Weights of a small sound classifier.
Training: muon at rate 0.0057, 2800 steps, held-out accuracy 46%.
Data: trained on single notes of musical instruments (NSynth), 184686 training examples.
Rows from block 4, named by matrix and row number. Rows with one number belong to one attention dimension. Each number is 50 + 10 x the weight over its row's rms, rounded and kept within 0 to 99. All counts start at 0. After the name is the row's rms in percent of the matrix's.
# q: attention query (model.blocks.4.attn.q.weight, 512x512), inputs 52-103
# k: attention key (model.blocks.4.attn.k.weight, 512x512), inputs 52-103
q.2 103:28 53 44 43 44 28 48 38 47 49 39 44 67 66 42 44 63 50 73 45 45 57 57 34 56 31 37 39 52 54 40 45 48 55 61 50 36 44 58 70 45 39 40 67 57 46 33 48 62 56 52 69
q.3 079:56 73 39 60 40 45 45 43 54 68 44 54 60 49 53 48 55 46 43 50 44 48 54 43 46 48 42 62 48 44 54 44 35 51 38 44 51 45 30 68 54 63 43 49 49 30 34 73 39 58 57 59
q.4 089:60 64 62 46 46 59 51 43 39 44 75 57 42 46 48 52 38 60 54 36 48 44 58 57 29 61 29 51 70 46 47 62 58 47 75 24 41 39 52 57 50 59 54 38 57 59 60 46 59 20 52 44
q.5 095:62 59 54 50 56 51 41 55 50 53 60 60 58 48 63 45 31 51 48 55 69 48 45 58 56 57 36 48 52 53 52 58 66 26 52 25 48 39 48 43 61 52 51 52 53 46 51 52 28 47 36 38
q.6 097:49 45 45 42 45 40 49 29 52 58 19 44 53 51 46 42 54 63 37 54 47 52 56 48 65 41 60 40 50 56 66 54 35 47 47 60 62 51 42 51 50 55 56 36 47 41 35 46 38 56 67 47
q.7 092:45 46 52 49 37 37 52 46 47 42 36 54 70 45 60 39 48 50 54 58 54 69 45 51 48 52 41 43 62 56 36 28 30 49 55 50 51 51 50 52 63 55 45 52 58 54 52 51 43 37 53 39
q.8 083:58 50 62 54 40 65 51 56 55 60 48 49 57 42 42 46 53 48 40 61 60 59 58 48 46 50 51 44 53 52 49 62 56 51 61 53 50 55 32 37 54 44 47 40 54 63 42 33 29 42 57 34
q.9 103:27 55 40 44 56 45 57 32 52 50 62 44 60 60 48 42 53 36 64 41 54 58 57 52 44 69 51 55 50 49 39 41 42 51 51 63 50 41 60 49 72 47 30 64 62 40 50 51 45 45 52 45
q.10 106:64 58 42 57 52 63 53 54 63 57 51 54 58 52 43 60 62 45 40 35 57 45 56 45 52 52 73 55 47 53 42 57 38 52 54 49 46 58 55 60 64 37 53 53 64 64 34 51 54 35 30 54
q.11 115:44 55 34 38 54 48 29 30 53 56 48 33 52 64 37 45 57 41 68 47 28 47 45 45 46 34 52 53 45 45 61 43 53 31 54 64 48 41 55 54 49 42 51 49 43 64 59 20 72 46 54 60
q.12 097:53 51 34 42 66 52 58 48 56 50 54 32 40 47 42 59 48 67 35 41 42 44 62 43 58 44 47 59 44 60 40 39 37 45 49 59 57 43 52 60 49 60 43 57 43 68 56 60 48 31 54 50
q.13 094:59 52 68 70 44 72 67 51 48 30 71 53 58 53 55 62 39 53 31 50 63 56 30 48 44 58 50 50 56 44 42 37 76 48 50 30 38 53 65 50 32 43 43 42 54 74 59 39 42 36 32 43
q.14 104:40 48 60 64 48 48 57 59 53 48 48 41 54 49 47 51 55 42 38 49 52 38 39 56 46 48 62 48 48 64 53 48 59 35 46 41 37 45 54 38 48 32 57 41 51 66 48 34 59 48 28 74
q.15 084:57 49 55 60 46 47 47 44 51 52 46 53 53 52 55 44 36 44 39 62 38 62 58 67 59 46 49 42 57 40 56 57 50 39 44 45 50 50 38 67 58 55 56 29 51 49 43 57 33 42 51 38
q.16 116:63 45 41 34 62 60 41 39 34 52 61 44 39 57 52 50 53 62 42 40 42 43 51 29 68 58 54 57 51 46 53 62 48 57 47 63 56 58 49 43 54 56 65 51 59 57 57 52 61 68 72 46
q.17 102:44 45 34 40 42 37 57 40 50 51 34 33 50 56 39 58 36 54 60 55 39 63 74 58 63 47 41 46 37 51 59 55 48 64 46 56 56 58 47 59 67 51 60 41 32 79 47 49 42 46 66 52
q.18 095:54 43 46 56 42 47 59 46 36 50 46 57 37 44 61 43 50 63 46 46 42 34 41 32 59 57 61 54 43 40 54 60 66 53 54 42 45 55 56 60 36 41 53 50 39 49 68 54 46 54 49 43
q.19 109:76 52 36 46 50 55 44 40 40 56 66 37 47 51 69 53 43 65 53 44 43 51 47 54 62 59 53 57 60 34 47 54 49 39 54 45 49 53 52 54 60 57 59 47 38 53 57 50 74 40 52 39
q.20 109:39 53 62 46 46 41 43 43 34 67 45 59 45 44 57 60 60 53 53 62 48 59 60 61 53 54 48 49 62 50 49 41 33 47 52 56 57 51 47 38 49 67 49 46 70 47 50 56 59 43 46 38
q.21 112:67 32 38 40 73 62 52 44 38 44 66 49 47 60 44 39 47 63 60 37 47 44 60 37 54 54 51 69 37 44 56 55 57 60 64 71 43 41 55 39 62 43 51 46 43 54 59 36 70 46 47 53
q.22 092:52 50 54 31 53 56 39 54 70 46 52 43 52 41 49 55 49 41 40 38 49 43 44 61 68 38 53 46 54 59 63 46 51 37 44 53 49 36 60 51 52 41 70 69 55 70 62 41 47 33 36 55
q.23 096:47 45 56 50 52 58 51 57 51 59 37 50 50 54 53 65 53 38 46 36 59 66 49 47 58 52 51 50 56 51 47 38 36 55 39 58 64 53 66 49 38 56 59 57 66 56 36 68 52 38 51 29
q.24 091:75 59 42 45 41 47 54 55 50 43 39 57 50 45 53 60 56 50 41 48 41 46 59 37 73 57 58 45 54 55 59 58 35 54 64 67 65 41 41 59 52 47 46 50 56 43 39 52 57 57 48 42
q.25 098:51 48 42 41 55 58 49 45 53 38 54 61 64 57 62 52 61 49 49 28 67 43 38 38 57 71 57 45 59 47 50 61 39 58 42 59 45 58 63 69 51 39 49 65 59 61 58 62 77 62 55 52
q.26 122:49 42 54 47 44 67 55 52 38 40 71 62 58 49 64 55 65 59 42 43 64 44 43 40 56 52 63 43 56 45 49 52 57 51 44 44 41 49 69 50 47 51 57 48 50 45 56 29 73 63 48 43
q.27 095:70 72 49 50 47 71 54 47 29 48 62 64 53 54 64 65 57 77 40 56 40 48 53 37 63 48 58 61 49 74 49 59 47 52 43 61 49 57 64 61 45 66 46 46 46 63 49 45 71 50 59 41
q.28 091:61 60 42 60 58 45 40 53 46 46 53 54 46 44 41 43 49 47 38 59 45 51 61 55 31 58 46 46 35 52 51 85 66 34 59 54 56 29 35 36 65 46 52 53 57 40 65 42 52 58 43 60
q.29 092:44 58 51 53 53 40 48 47 54 52 75 44 39 57 39 68 50 45 46 39 40 67 60 55 29 51 42 55 36 77 55 38 55 39 45 42 49 50 64 55 52 42 36 56 54 52 55 53 52 46 30 44
q.30 089:58 56 64 58 41 38 62 66 63 45 39 64 50 35 58 46 27 45 53 46 52 69 60 63 52 50 42 47 64 51 35 68 39 66 64 40 55 52 31 31 56 50 58 46 51 57 56 41 24 45 53 44
q.31 118:62 52 45 55 49 60 71 45 56 48 50 50 55 62 60 58 53 46 32 54 47 48 39 36 57 53 56 52 57 69 72 56 42 45 43 40 42 47 59 60 46 37 35 52 49 48 39 60 47 46 34 62
q.32 089:57 53 50 44 50 45 39 35 36 60 33 55 63 56 56 50 36 62 53 66 26 63 43 52 48 22 52 45 56 64 46 50 34 51 53 38 37 35 47 54 40 53 53 46 39 72 48 50 64 44 44 51
q.33 091:41 65 61 53 26 43 38 50 51 54 54 50 59 43 47 31 58 47 65 44 39 43 59 58 37 65 52 51 32 45 43 49 56 56 53 53 40 55 55 57 48 55 48 49 47 35 45 39 54 61 63 64
q.34 097:60 35 42 46 51 51 50 36 34 34 45 57 41 53 55 49 41 55 49 48 47 61 59 54 68 57 58 64 45 53 55 68 55 61 61 58 49 33 58 44 32 60 52 49 60 63 56 63 56 54 59 41
q.35 100:38 38 36 54 40 56 53 24 59 44 39 42 47 68 56 50 39 42 58 78 50 53 45 33 54 45 52 42 74 47 52 61 46 45 48 48 36 57 45 58 39 51 37 52 39 45 57 55 62 61 65 70
q.36 098:43 45 56 64 32 28 59 56 67 51 47 48 48 41 32 32 49 34 57 55 55 42 52 45 42 49 53 35 37 33 53 58 35 71 58 52 57 60 23 51 53 47 59 48 41 43 60 46 31 45 72 66
q.37 107:48 53 49 80 51 52 57 50 52 56 53 53 46 64 62 59 39 38 63 53 39 50 69 44 59 55 48 52 66 53 44 56 52 39 67 58 39 31 53 40 56 31 36 49 57 44 41 45 38 50 49 58
q.38 096:45 60 49 59 33 33 60 47 58 49 32 58 53 39 40 45 60 38 45 35 42 50 44 31 47 49 51 38 56 34 30 64 35 46 34 54 57 58 37 57 71 41 50 60 54 29 47 46 31 51 50 59
q.39 107:49 68 58 63 61 56 52 54 47 53 35 51 56 37 54 65 26 40 36 50 26 63 59 63 46 48 40 52 60 62 52 51 38 56 42 58 60 58 55 55 70 54 53 51 47 53 34 30 28 45 35 41
q.40 090:64 47 28 49 42 28 66 48 56 38 39 64 60 43 58 42 34 60 53 49 35 58 43 39 49 39 59 54 34 29 62 51 60 67 47 53 39 43 58 72 67 41 53 67 33 55 38 46 37 63 23 56
q.41 098:61 58 64 47 57 54 61 54 42 56 34 47 44 50 28 43 40 43 75 53 53 43 56 63 39 56 50 54 57 44 55 51 48 67 63 56 56 52 48 46 53 52 56 47 49 61 42 39 34 40 58 40
q.42 098:68 44 52 74 58 49 59 59 54 34 57 67 40 42 61 65 40 43 12 41 51 42 66 33 62 47 49 39 46 63 53 56 40 35 50 51 38 53 38 54 44 55 48 57 45 53 57 66 38 44 54 38
q.43 115:59 65 53 54 55 61 45 50 48 57 59 48 47 51 57 63 28 51 47 65 47 63 60 66 46 52 48 66 49 72 43 46 49 21 57 36 52 44 53 50 43 60 41 51 65 44 34 60 30 23 61 44
q.44 109:56 51 45 61 46 51 53 44 60 54 57 51 46 47 63 49 56 47 63 50 46 48 56 37 58 58 58 44 43 58 72 49 37 48 54 52 49 42 44 44 57 24 45 47 36 31 34 70 48 65 61 65
q.45 110:51 69 50 66 73 30 47 48 34 63 41 50 55 61 49 38 32 51 50 57 18 37 44 36 42 32 37 50 43 45 50 54 56 43 47 33 40 45 56 42 37 50 41 51 45 43 48 37 42 36 35 61
q.46 095:35 53 49 55 56 48 65 53 75 52 53 39 54 38 57 42 64 38 57 26 55 46 50 45 47 63 55 54 46 37 46 15 42 47 50 54 50 39 44 72 61 55 52 61 58 29 28 54 43 47 47 67
q.47 112:41 72 61 53 32 63 49 41 50 55 48 55 54 54 58 51 59 49 46 57 22 37 56 44 62 71 70 47 67 44 53 53 32 57 34 64 63 42 58 47 44 58 50 60 62 48 46 54 68 67 54 69
q.48 082:33 56 38 56 52 46 51 38 62 45 42 55 43 61 53 55 55 37 39 43 51 57 55 47 42 44 49 51 51 51 34 47 57 46 50 51 54 58 63 59 62 60 53 72 67 48 43 39 47 48 63 65
q.49 091:55 55 49 40 65 45 41 46 33 40 42 47 54 61 50 63 45 71 52 66 40 73 61 57 54 42 42 50 52 73 63 41 41 61 52 43 37 47 57 45 31 75 44 60 60 63 57 70 33 36 44 28
q.50 079:44 39 38 54 56 51 58 38 29 41 65 45 47 50 53 47 72 52 28 42 51 37 31 34 48 56 72 56 57 40 48 62 54 30 55 38 52 54 54 65 45 67 68 60 44 33 58 58 72 58 40 64
q.51 111:44 44 63 29 64 51 59 69 64 55 44 50 47 45 32 60 68 41 58 55 65 44 36 53 54 44 51 66 37 54 52 43 36 42 38 53 55 50 42 40 57 46 70 53 66 66 44 62 43 45 54 48
q.52 085:66 47 38 54 60 59 40 38 61 56 59 39 33 51 52 59 29 31 43 69 35 46 36 62 57 55 36 74 51 44 51 50 56 40 33 52 55 51 46 44 46 47 34 54 55 46 46 53 43 40 53 55
q.53 093:65 65 57 65 49 63 69 46 56 50 47 39 55 51 42 69 36 57 60 50 36 51 34 42 40 46 45 58 46 52 55 48 54 49 54 36 41 53 49 43 51 59 53 52 51 49 38 56 57 55 44 68
q.54 094:59 58 46 60 66 57 56 56 33 51 50 46 56 61 56 63 36 60 54 57 37 55 47 53 45 33 38 41 50 51 43 33 67 37 52 31 36 41 56 57 39 68 42 50 71 54 34 53 52 49 40 37
q.55 078:46 59 51 35 45 63 39 59 54 51 57 27 57 51 47 42 50 53 65 40 49 47 59 64 49 50 45 58 42 34 50 30 49 50 42 74 49 52 51 59 64 37 48 51 45 48 38 55 53 48 48 48
q.56 097:59 59 37 26 56 63 53 51 53 47 54 43 61 71 57 39 63 62 72 38 52 59 57 46 59 56 46 55 42 58 60 33 43 61 61 57 51 42 59 46 49 43 60 53 35 51 42 51 56 45 37 55
q.57 089:39 50 55 50 34 43 41 48 45 43 58 48 46 42 52 66 44 56 48 69 52 55 76 57 63 53 61 52 46 63 52 60 67 35 46 41 50 49 53 42 42 37 45 36 45 49 61 35 35 59 58 54
q.58 103:45 72 51 54 40 46 52 53 64 44 43 69 62 53 54 25 45 49 48 65 36 51 48 40 45 54 66 42 53 50 47 58 55 67 52 48 39 56 51 60 59 54 57 45 35 50 57 47 48 53 32 61
q.59 112:44 60 36 54 42 37 51 47 52 65 37 45 58 60 58 48 50 42 57 32 40 68 47 28 62 51 60 53 52 52 41 37 32 44 61 57 59 51 40 57 49 47 47 47 59 49 24 53 45 36 59 53
q.60 089:36 24 45 56 72 34 57 55 44 44 63 70 26 53 51 58 57 50 60 50 45 54 61 48 49 51 39 56 57 54 54 44 50 51 58 44 60 42 48 34 63 48 39 48 48 61 72 42 59 41 48 45
q.61 115:58 60 46 59 44 44 64 50 61 54 41 67 53 45 53 45 37 36 48 73 62 47 23 45 38 39 48 41 69 58 31 55 64 58 49 29 50 54 39 58 46 45 43 46 38 33 40 43 52 36 44 39
q.62 104:65 43 34 53 54 61 57 48 40 44 47 55 51 51 54 52 37 49 58 33 55 53 51 48 56 53 34 57 45 50 55 46 67 58 56 47 54 43 68 49 40 47 42 44 46 64 25 57 40 35 59 29
q.63 091:55 58 45 56 40 52 45 56 32 57 52 53 37 41 49 38 52 66 63 60 48 45 41 59 56 55 53 62 42 26 55 58 60 65 63 57 61 57 52 40 38 56 70 34 57 41 39 50 58 64 58 43
q.64 103:61 51 59 37 41 42 42 45 53 37 36 50 53 53 50 54 58 45 51 37 65 46 61 68 60 53 52 62 30 64 38 41 50 40 67 47 52 58 70 47 61 47 68 53 46 61 36 29 29 54 40 55
k.2 109:43 62 52 36 39 51 50 52 59 36 36 52 51 65 62 64 52 64 50 49 53 55 49 68 42 63 59 53 53 48 49 45 50 60 47 56 41 63 51 63 40 31 56 51 50 34 54 55 50 39 46 40
k.3 076:42 41 36 60 57 56 31 54 50 55 49 61 47 58 39 40 18 55 45 52 47 49 47 46 50 53 42 39 48 43 62 52 28 67 56 42 49 23 51 51 60 80 54 73 59 45 65 56 66 47 49 43
k.4 084:54 59 35 58 38 56 43 48 33 49 41 65 55 44 43 61 62 67 66 55 49 51 67 42 61 33 52 47 46 41 42 78 54 40 53 50 35 45 47 44 33 60 30 56 44 48 44 41 56 67 47 51
k.5 099:60 45 46 60 33 68 51 49 49 84 54 50 56 60 52 50 54 74 61 30 44 51 48 58 61 36 57 41 41 64 53 64 74 43 57 64 62 39 49 64 59 39 37 45 36 49 53 48 63 57 43 40
k.6 104:38 47 47 54 43 65 51 46 54 67 43 61 43 52 48 55 43 53 41 46 55 48 47 40 54 52 37 44 51 62 60 56 60 47 43 46 65 56 57 41 59 58 37 49 48 35 63 72 62 56 57 52
k.7 087:35 75 39 26 57 40 55 33 54 46 53 40 46 67 55 48 61 58 41 35 52 51 48 38 51 49 26 40 37 43 57 52 35 56 50 43 52 44 36 64 46 62 47 73 75 57 52 60 44 42 56 32
k.8 089:44 45 36 54 70 39 70 61 48 65 42 43 48 59 63 27 56 47 49 40 45 55 65 41 49 53 54 22 46 42 36 55 57 34 46 67 57 67 26 58 63 57 37 32 68 53 47 54 36 59 29 33
k.9 095:56 38 49 41 37 35 71 45 41 56 51 63 41 71 45 49 60 40 53 66 55 46 50 56 54 58 52 55 50 50 50 53 56 43 36 50 50 47 37 43 52 45 46 66 35 53 49 55 41 43 43 45
k.10 113:42 62 34 46 58 48 58 65 46 38 54 51 43 60 37 40 34 39 56 63 38 49 54 42 39 36 39 54 58 39 54 49 29 65 34 39 55 47 64 49 40 43 52 68 50 51 65 32 43 58 48 57
k.11 109:63 57 58 43 33 71 68 57 50 53 39 60 52 43 43 43 42 56 56 55 64 45 48 48 42 59 60 48 43 54 50 46 63 66 62 60 43 70 38 40 45 27 45 44 27 39 60 58 48 40 53 43
k.12 097:54 62 44 51 34 57 46 50 54 46 54 52 55 47 47 63 36 53 61 49 70 47 44 72 55 55 52 58 50 56 55 34 29 69 41 58 44 57 64 53 62 48 56 44 42 32 72 35 52 38 44 52
k.13 087:59 55 50 57 36 48 48 46 46 56 54 37 56 56 53 60 64 47 27 44 51 65 56 54 56 28 61 42 53 37 58 78 61 58 57 38 52 41 45 54 62 53 56 68 57 62 38 42 77 50 49 38
k.14 097:65 63 60 53 51 57 59 45 34 59 58 47 46 51 54 48 42 57 36 36 47 50 51 43 49 45 58 37 45 50 56 48 57 54 75 35 61 32 55 49 48 43 63 49 26 45 50 64 67 54 43 53
k.15 081:42 60 53 68 53 53 43 33 35 61 49 51 44 55 40 59 37 51 35 44 47 41 34 51 54 59 40 39 58 63 49 72 52 46 48 50 69 40 62 49 47 65 41 51 56 49 48 60 51 59 39 70
k.16 114:40 43 57 49 31 59 51 46 60 57 52 46 52 51 51 52 42 64 47 48 50 33 58 59 32 62 42 60 50 50 56 38 43 64 48 59 56 51 46 61 40 46 44 40 54 46 75 44 51 47 60 62
k.17 105:59 40 54 48 48 63 60 56 37 61 42 54 74 38 49 53 56 46 52 48 56 55 45 39 59 26 51 67 63 61 28 40 53 40 50 54 45 71 47 40 55 55 52 40 51 38 45 56 49 46 27 49
k.18 085:63 39 53 52 40 74 43 40 47 41 64 52 62 41 39 51 48 43 54 61 36 39 47 71 51 47 61 60 63 51 33 56 47 52 56 62 28 54 60 67 49 62 51 59 33 48 56 32 55 59 58 58
k.19 107:51 51 77 56 52 60 42 28 41 38 55 54 52 38 48 64 62 56 59 40 48 47 56 69 59 48 59 35 64 56 44 56 25 56 49 78 42 44 43 68 43 45 52 40 10 42 43 57 60 47 56 48
k.20 111:50 56 51 44 56 34 52 46 42 44 43 54 45 47 57 49 63 56 43 52 47 46 47 36 64 34 58 45 55 44 56 54 27 37 47 50 56 52 38 50 46 57 29 36 61 57 39 57 38 47 51 32
k.21 106:56 61 44 45 31 67 55 48 30 38 62 44 68 58 54 38 54 50 53 60 41 50 53 53 46 35 51 64 58 69 37 46 61 48 60 61 30 59 61 67 48 33 60 47 26 60 55 32 65 60 51 53
k.22 100:49 60 41 55 44 64 60 54 55 61 78 63 44 62 43 53 45 72 39 43 45 44 50 57 69 57 48 48 48 68 59 47 56 61 59 43 49 44 57 61 55 33 25 59 37 57 61 48 60 42 37 58
k.23 097:33 57 70 54 49 38 39 52 65 56 30 50 42 54 55 66 46 51 40 46 52 61 40 48 46 46 37 53 55 55 59 40 27 79 48 43 52 59 53 59 43 53 46 48 51 62 60 44 46 43 50 48
k.24 086:53 38 47 56 57 51 58 53 37 42 38 52 39 42 36 43 40 37 46 69 42 41 46 26 39 50 45 48 52 60 37 50 30 50 50 42 57 51 59 46 30 88 35 39 59 43 60 37 55 69 46 56
k.25 107:49 54 54 54 43 68 36 46 44 56 51 53 38 55 61 37 60 51 42 67 47 46 41 48 50 43 42 62 60 46 45 50 50 56 48 50 35 54 58 45 47 32 34 52 27 64 46 53 61 47 51 52
k.26 115:49 45 56 43 37 73 54 27 51 62 68 41 54 46 55 37 58 60 35 47 47 47 56 75 54 42 53 38 55 36 64 36 64 56 60 53 59 45 39 45 48 19 53 40 53 51 52 47 57 51 52 55
k.27 096:50 55 39 59 58 59 59 49 49 48 45 38 41 37 59 58 45 41 67 51 60 46 40 63 38 36 42 43 58 66 44 56 34 62 37 50 44 69 47 43 32 40 38 47 46 52 46 49 47 63 53 65
k.28 091:69 39 43 70 48 46 33 40 41 53 39 56 68 45 50 61 42 48 60 65 38 56 52 46 39 47 50 48 51 48 53 55 53 46 58 54 44 43 46 52 55 58 67 33 50 50 56 52 58 51 63 42
k.29 094:55 75 57 60 53 49 57 72 54 50 49 53 42 37 53 54 52 55 72 52 53 42 61 66 44 42 60 55 47 54 49 49 52 35 41 61 44 48 53 77 53 49 46 60 40 44 65 57 54 45 40 61
k.30 091:51 57 35 52 51 41 49 52 45 53 47 42 46 31 68 49 43 47 54 49 53 61 49 40 32 54 43 59 47 61 41 60 46 47 66 42 56 55 52 54 57 60 50 67 55 59 47 47 56 56 48 44
k.31 117:62 60 42 66 57 60 44 57 40 60 38 62 46 48 53 53 33 38 50 59 46 47 43 49 56 41 40 48 62 67 51 58 56 48 53 48 47 46 49 54 63 54 52 53 41 50 54 61 80 49 52 63
k.32 084:47 72 47 47 48 63 64 52 53 39 54 47 58 54 52 63 44 50 63 53 63 65 36 54 55 53 48 55 42 63 49 51 22 75 54 56 32 59 48 56 41 44 38 51 44 44 53 52 47 35 54 32
k.33 092:47 37 52 45 41 48 51 52 60 54 52 51 60 55 55 42 64 48 55 49 53 57 62 48 38 51 67 41 45 44 36 25 51 44 48 66 38 53 30 42 47 64 54 55 49 44 28 50 31 61 53 30
k.34 092:50 54 43 63 37 52 39 41 49 60 35 57 43 40 54 69 54 54 62 69 56 58 39 59 51 35 43 72 63 53 39 57 43 40 55 61 45 55 56 47 51 55 51 49 51 56 32 64 59 55 52 54
k.35 101:58 61 53 41 40 81 49 43 46 62 32 48 57 52 76 41 46 51 46 59 51 65 50 46 61 57 34 53 65 55 62 55 47 59 49 54 45 57 48 37 50 36 44 36 54 54 55 55 54 56 41 40
k.36 098:46 44 34 40 54 50 63 54 51 49 50 46 47 50 43 49 53 48 47 42 50 40 62 38 46 54 48 43 52 44 44 48 68 36 47 46 64 59 51 27 51 63 48 59 51 36 35 60 32 67 43 52
k.37 090:57 49 54 52 73 42 48 52 28 63 37 62 49 42 58 47 36 52 55 63 32 62 53 33 51 54 52 49 63 62 52 61 63 34 42 51 63 56 42 41 68 44 51 44 40 48 50 53 68 54 35 43
k.38 096:55 25 47 51 45 56 56 46 54 48 54 44 47 48 38 40 55 46 48 67 51 38 58 47 48 49 47 41 53 37 47 32 53 46 40 46 53 45 29 42 52 62 56 60 52 39 57 59 42 38 48 38
k.39 099:31 43 54 54 59 30 58 64 50 64 45 55 47 38 44 47 37 51 64 61 59 56 46 31 39 47 32 52 48 70 45 30 46 37 39 36 56 47 53 52 54 67 33 48 58 61 50 42 45 47 35 57
k.40 101:51 50 57 52 43 53 57 49 66 69 77 55 50 51 54 72 42 50 53 52 74 64 59 71 37 54 39 63 58 38 32 31 47 55 40 48 34 36 67 48 51 61 52 44 56 60 49 56 49 49 43 51
k.41 098:35 52 41 48 52 42 60 43 49 60 43 53 50 65 54 50 52 30 49 56 62 67 54 26 42 43 38 66 62 40 40 51 41 54 44 45 53 47 41 33 47 63 54 53 67 55 37 37 39 41 38 53
k.42 091:66 56 40 60 50 56 46 48 41 59 52 35 49 36 39 47 45 59 41 54 48 41 48 51 53 49 40 54 48 70 50 54 44 38 57 60 46 47 47 59 55 60 63 59 39 48 51 60 54 61 40 63
k.43 119:45 81 32 52 61 38 47 55 52 72 48 59 40 50 63 66 50 61 55 31 49 45 41 51 45 41 42 51 48 59 78 63 46 58 50 45 70 39 52 55 41 42 49 57 48 55 53 47 48 44 52 50
k.44 110:61 32 50 57 65 46 33 64 47 34 36 53 56 50 56 36 40 59 47 41 34 45 49 59 59 53 54 48 43 69 58 58 51 37 54 55 44 51 56 54 68 48 61 39 44 54 54 53 70 48 59 46
k.45 102:68 53 52 50 55 45 63 41 42 34 64 45 65 59 46 59 42 33 48 37 58 68 44 40 46 51 54 38 59 59 39 53 46 55 61 40 51 52 63 37 46 60 45 43 40 49 30 42 58 44 40 49
k.46 102:41 67 53 40 52 58 33 37 50 38 54 63 30 38 36 63 24 62 33 60 59 33 39 39 56 74 51 44 48 56 68 65 43 66 41 39 49 27 61 42 42 48 56 73 41 48 55 57 54 44 44 62
k.47 107:38 60 50 51 65 54 40 50 45 43 38 52 33 34 67 45 49 42 51 67 65 56 45 50 39 55 56 48 47 52 63 52 17 65 40 54 45 51 40 41 51 43 49 47 47 56 36 53 56 73 62 44
k.48 081:44 69 56 47 54 44 53 41 54 57 60 55 47 54 45 56 41 36 46 66 48 62 55 44 40 63 56 57 44 49 40 48 59 67 36 43 41 49 73 20 33 57 43 61 61 63 40 41 50 56 50 48
k.49 084:52 63 55 60 45 37 39 52 46 65 56 52 54 50 45 67 43 55 57 50 56 63 38 51 55 35 50 54 52 46 55 50 50 48 50 46 49 43 64 48 46 40 57 39 72 38 46 49 55 48 44 57
k.50 079:45 46 55 39 30 56 44 41 49 46 61 36 67 35 56 44 41 45 45 54 43 52 64 64 63 45 45 53 49 43 48 58 60 51 53 55 43 64 42 50 42 27 64 41 41 57 45 33 68 63 75 60
k.51 109:33 49 50 48 60 36 42 56 68 40 67 48 28 45 62 62 39 52 44 43 43 46 46 53 36 60 53 49 53 62 60 47 48 52 45 57 64 50 52 54 45 31 47 53 52 63 33 32 39 39 38 66
k.52 087:58 24 67 64 55 30 42 56 52 52 34 59 45 48 49 51 42 45 56 54 75 42 38 39 61 55 61 51 61 50 53 54 54 59 59 48 62 36 63 51 52 61 44 44 50 59 47 54 48 33 54 53
k.53 090:62 53 43 52 57 41 53 67 39 43 55 59 54 45 65 36 51 48 59 61 47 53 52 40 58 36 51 48 38 62 40 62 47 48 45 50 44 45 53 57 61 47 67 52 49 58 42 43 55 70 46 25
k.54 105:51 57 74 35 39 56 53 46 50 52 53 50 48 51 48 75 35 58 46 52 50 66 48 62 57 57 47 37 42 59 58 46 55 64 54 35 70 28 58 47 45 47 54 48 48 29 52 50 49 40 45 35
k.55 078:42 52 54 41 50 47 46 34 57 56 32 57 38 56 31 54 71 42 52 50 60 34 40 44 59 45 60 51 55 56 49 50 46 60 53 46 56 50 50 45 48 47 29 42 39 37 48 73 46 43 54 51
k.56 088:36 68 41 51 50 45 48 60 53 39 44 47 56 45 60 51 46 60 60 63 40 70 56 56 46 37 57 57 45 58 49 48 37 52 44 73 44 44 61 64 52 45 52 62 37 56 46 37 55 60 53 29
k.57 100:62 35 45 49 49 56 77 52 52 75 47 42 55 47 52 45 60 54 43 52 55 51 58 55 49 31 51 56 47 35 39 52 60 34 41 49 59 66 30 40 63 58 39 39 63 50 54 62 51 48 53 38
k.58 115:43 60 44 53 51 61 48 47 45 52 61 53 56 47 44 65 31 48 58 52 58 56 58 58 15 63 43 48 60 63 44 55 39 47 53 26 49 42 59 40 41 53 52 73 52 51 51 41 39 68 47 58
k.59 118:41 56 29 48 50 48 44 49 54 32 43 54 47 53 35 45 38 49 48 54 50 42 41 54 37 55 56 47 51 43 58 64 24 62 38 54 49 38 62 54 55 55 47 62 47 44 62 51 49 50 46 40
k.60 087:47 62 42 38 47 50 58 61 42 49 74 59 46 39 55 49 39 47 53 73 57 57 56 34 55 45 47 58 53 31 51 48 54 44 38 42 46 51 66 41 50 54 41 41 54 59 45 36 46 51 36 58
k.61 118:62 50 41 56 57 42 57 52 48 47 51 53 52 63 42 54 45 51 42 59 44 51 50 24 56 45 34 36 74 45 47 73 75 51 63 37 73 36 49 35 51 70 53 64 52 56 47 48 37 57 49 49
k.62 104:63 44 35 60 49 59 58 44 48 58 36 62 56 62 59 46 55 54 65 53 55 67 48 54 47 33 52 56 58 56 40 55 62 44 56 66 47 52 45 62 54 46 52 53 33 53 60 52 68 45 55 52
k.63 091:53 37 41 58 49 47 39 53 52 42 65 55 44 43 55 34 44 53 50 46 43 45 62 51 36 55 57 43 56 50 49 56 44 44 69 51 67 51 52 39 56 62 63 44 63 53 41 20 32 53 56 58
k.64 097:50 55 34 46 52 60 43 47 37 57 39 49 57 42 72 53 45 50 64 58 48 33 49 56 50 36 48 32 48 41 38 50 59 31 70 41 55 42 47 44 57 54 43 53 46 56 53 52 65 48 67 48